config = dict(
    gain_aug_db=6,
    win_length=400,
    vocab_size=5132,
    loss='sigmoid',
    text_encoder_qk_norm=False,
    optimizer='muon',
    warmup_steps=230,
    adamw_weight_decay_other_params=0,
)
Rows from block 2 of the audio encoder of a small contrastive audio-text model, named by matrix and row number. Each number is 500 + 50 x the weight over its row's rms, rounded and kept within 0 to 999. All counts start at 0. Numbers have three digits each.
After each channel's rows are labels from the 100 clips, of 14976, where the channel reaches its highest value: "top examples" is what is common among them. Only what is clearly more common there than usual is listed. The data: short read English sentences (LibriTTS-R). In brackets: how many of the 100, against the usual share in percent.
# conv: width-3 conv (encoder.blocks.2.conv.weight, 192x192x3, standardized in use, each kernel summed), inputs 96-191

conv.6:431511434445559581520510471567463558500468580465615517545483457546509519495523419517522452470441573431484491556525538532486502503464550568540560461532408521547494499501477556492437507459536496470524423427587486497521505419512547407489449515456536568486425486570518477471486401582481524520
top examples: the word "was" (36 vs 9.7); the word "is" (29 vs 8.6)

conv.16:500481475520551523600489438466553505451582517514473534512507550461465506503470447516401442481418523524515586552535475416483465388529403497479457421439491433397540504514546461608473457499496519533457461520419532520489453513534529516489482467463390434507485478498497496582547532543503486518
top examples: voice: female (85 vs 53.7); the word "is" (28 vs 8.6)

conv.158:543600532482562535519507574472479472493498504525611566523487524523537520523532490554533557499480466441517525466528463622530484564524519568529539521484470461425454513419514606521578466509460516532511416412552494490593504597445507449504529514576497474543530429454524517431536488435488516475
top examples: voice: female (92 vs 53.7)

conv.188:363468517419541500474455583471512449529426484500492431477431603532465490482430516465435530520409518416543526460560534500462617633455450484455474503567472492533521516524533477444530531485549490478518521421524413509524566466524558457440561513483595503522508454544480443575537502463576545431
top examples: the word "i" (64 vs 17.9)

conv.113:589495504445497456515439517522556507473533478512481471526570471528487592602458583513510534442442421505478488447452475497460524484433475544524414539525472504389437512514577448510542469495395491468540495556543522434555493459519549452574547554614507522408528484428490456515467518486452417471
top examples: voice: female (82 vs 53.7)

conv.37:496504472516461524557494570472534459495474553582571574502569476509588487448564610360550452473502472564469450554537455451498535526481457514514497540427496513439588503473455450539531558460518410494466496580467481584464489515532503433487441360468546513461500571450576532526638455481471545444
top examples: the word "i" (47 vs 17.9)

conv.146:489495486514549487437524509450556578495406520522509525533483451535514487468547565450517447454472530442439447513594609492455599483450474441493580475471439499523504498402450496539473552456467477482506462511505520648527499556506555425522496467547554507465493548533489597500516498502490441465
top examples: voice: female (96 vs 53.7)

conv.102:454515591399445421544452523529512470428455431497501484471441526504525582430441554554526400496606499517545530479475492478565517507512436530429513571509433625461578496480543598514452503441530450514476489582496511487478407593444552578591539408523554510496518578463512590496430476525563445527
top examples: voice: female (82 vs 53.7)

conv.88:492432690548494473522546500530458517526528498543507551568497393489489515499582481522596424482523638517513451555528494557537495521479548523487510495450519522478586511480507488469500505398467530582492501500441527430519497599469418435534445414517523499504490547451464446448573528584435550564
top examples: voice: female (84 vs 53.7)

conv.68:491508511473425497523444512551478486499525482455471523525385433576500473494442412511521551538416480503472516457542528527477560561473465437386497432525528606507433475493489518446466456513495506469479538475552500577443516590499363481469513563497430432534451441516576505525493584486433465551
top examples: voice: male (73 vs 46.3)

conv.141:569522615465478519575463498512549450495577462486616547535475463480502513466497350531464605576484502578477537537501528561544506478552538471532436537500418559480473565503432470534515409467494511594488504565414438462445522460437528443492501552481512447512512537449518527441456512458481500521
top examples: voice: female (89 vs 53.7)

conv.169:479466412448447487426499469454490478460528473464447477574492521503435483500509568484548466432472524482501468393515435578398435447460519457486529542422541447486476432495531461520527544479522469447530526386558580469598560496455519573600498583581520534556567508500534524544515406442493546478
top examples: voice: male (73 vs 46.3); the word "was" (28 vs 9.7)

conv.62:502473565532544431552470525629570499486539458474540431447412383507447489464461478467463456469503540517494540503450484522421472565550506503521514471461488528460434463522523538467538518431488481609593495477463431531419597518490432459584523373496505556507507372507511514494483397502448460515
top examples: the word "what" (26 vs 5.1)

conv.166:522480454468605539447505503519580527486487568515452448485506492465670513515569501537497485465519585558526445544643479434468483493515482452429524515524493459561496503460480531420461432542479447414446478510495498498533575454485500484488455422566605453493499500469462465480580457500489493329
top examples: voice: female (92 vs 53.7)

conv.142:468493433473494498429536452505498548496466435458549491450468418479441433511420579465491413436503464485421506440576524514554606478503456491461524462470481558482582566501435463544594479496515514477528508567554623577502501428535489467514516559471597505521417470504448447485579470534502597560
top examples: the word "what" (25 vs 5.1)

conv.183:454548535480528492471528527500483478523470509463489481474447499467467412456562614483435499492419532444540577470629463626488504465435499514427493469500407620561432508522512511477466533526502558564496573539508508518496427426420505471495520521455536554534531424495583499514419449584536429492
top examples: the word "is" (28 vs 8.6)

conv.64:481524471471473528546523466436610521557544450472542500500630560520457504499639517489470459517509566405536492439543472554479490563504435460475608460523467374513503525503484530477520482498525499535438399391448451455452584492482444445480567448505488504470454499572481497480433533551451505436
top examples: the word "i" (61 vs 17.9)

conv.173:498452507454586441437519466545482434514507563563517435439461470504512506572614574522504365439595524485478478512581488500469510504419399445524410543406485507522500501505433503426471561520485578411448490568492479524509492496495472425546470557500470450427400459519504388476493525535521548451
top examples: voice: female (82 vs 53.7)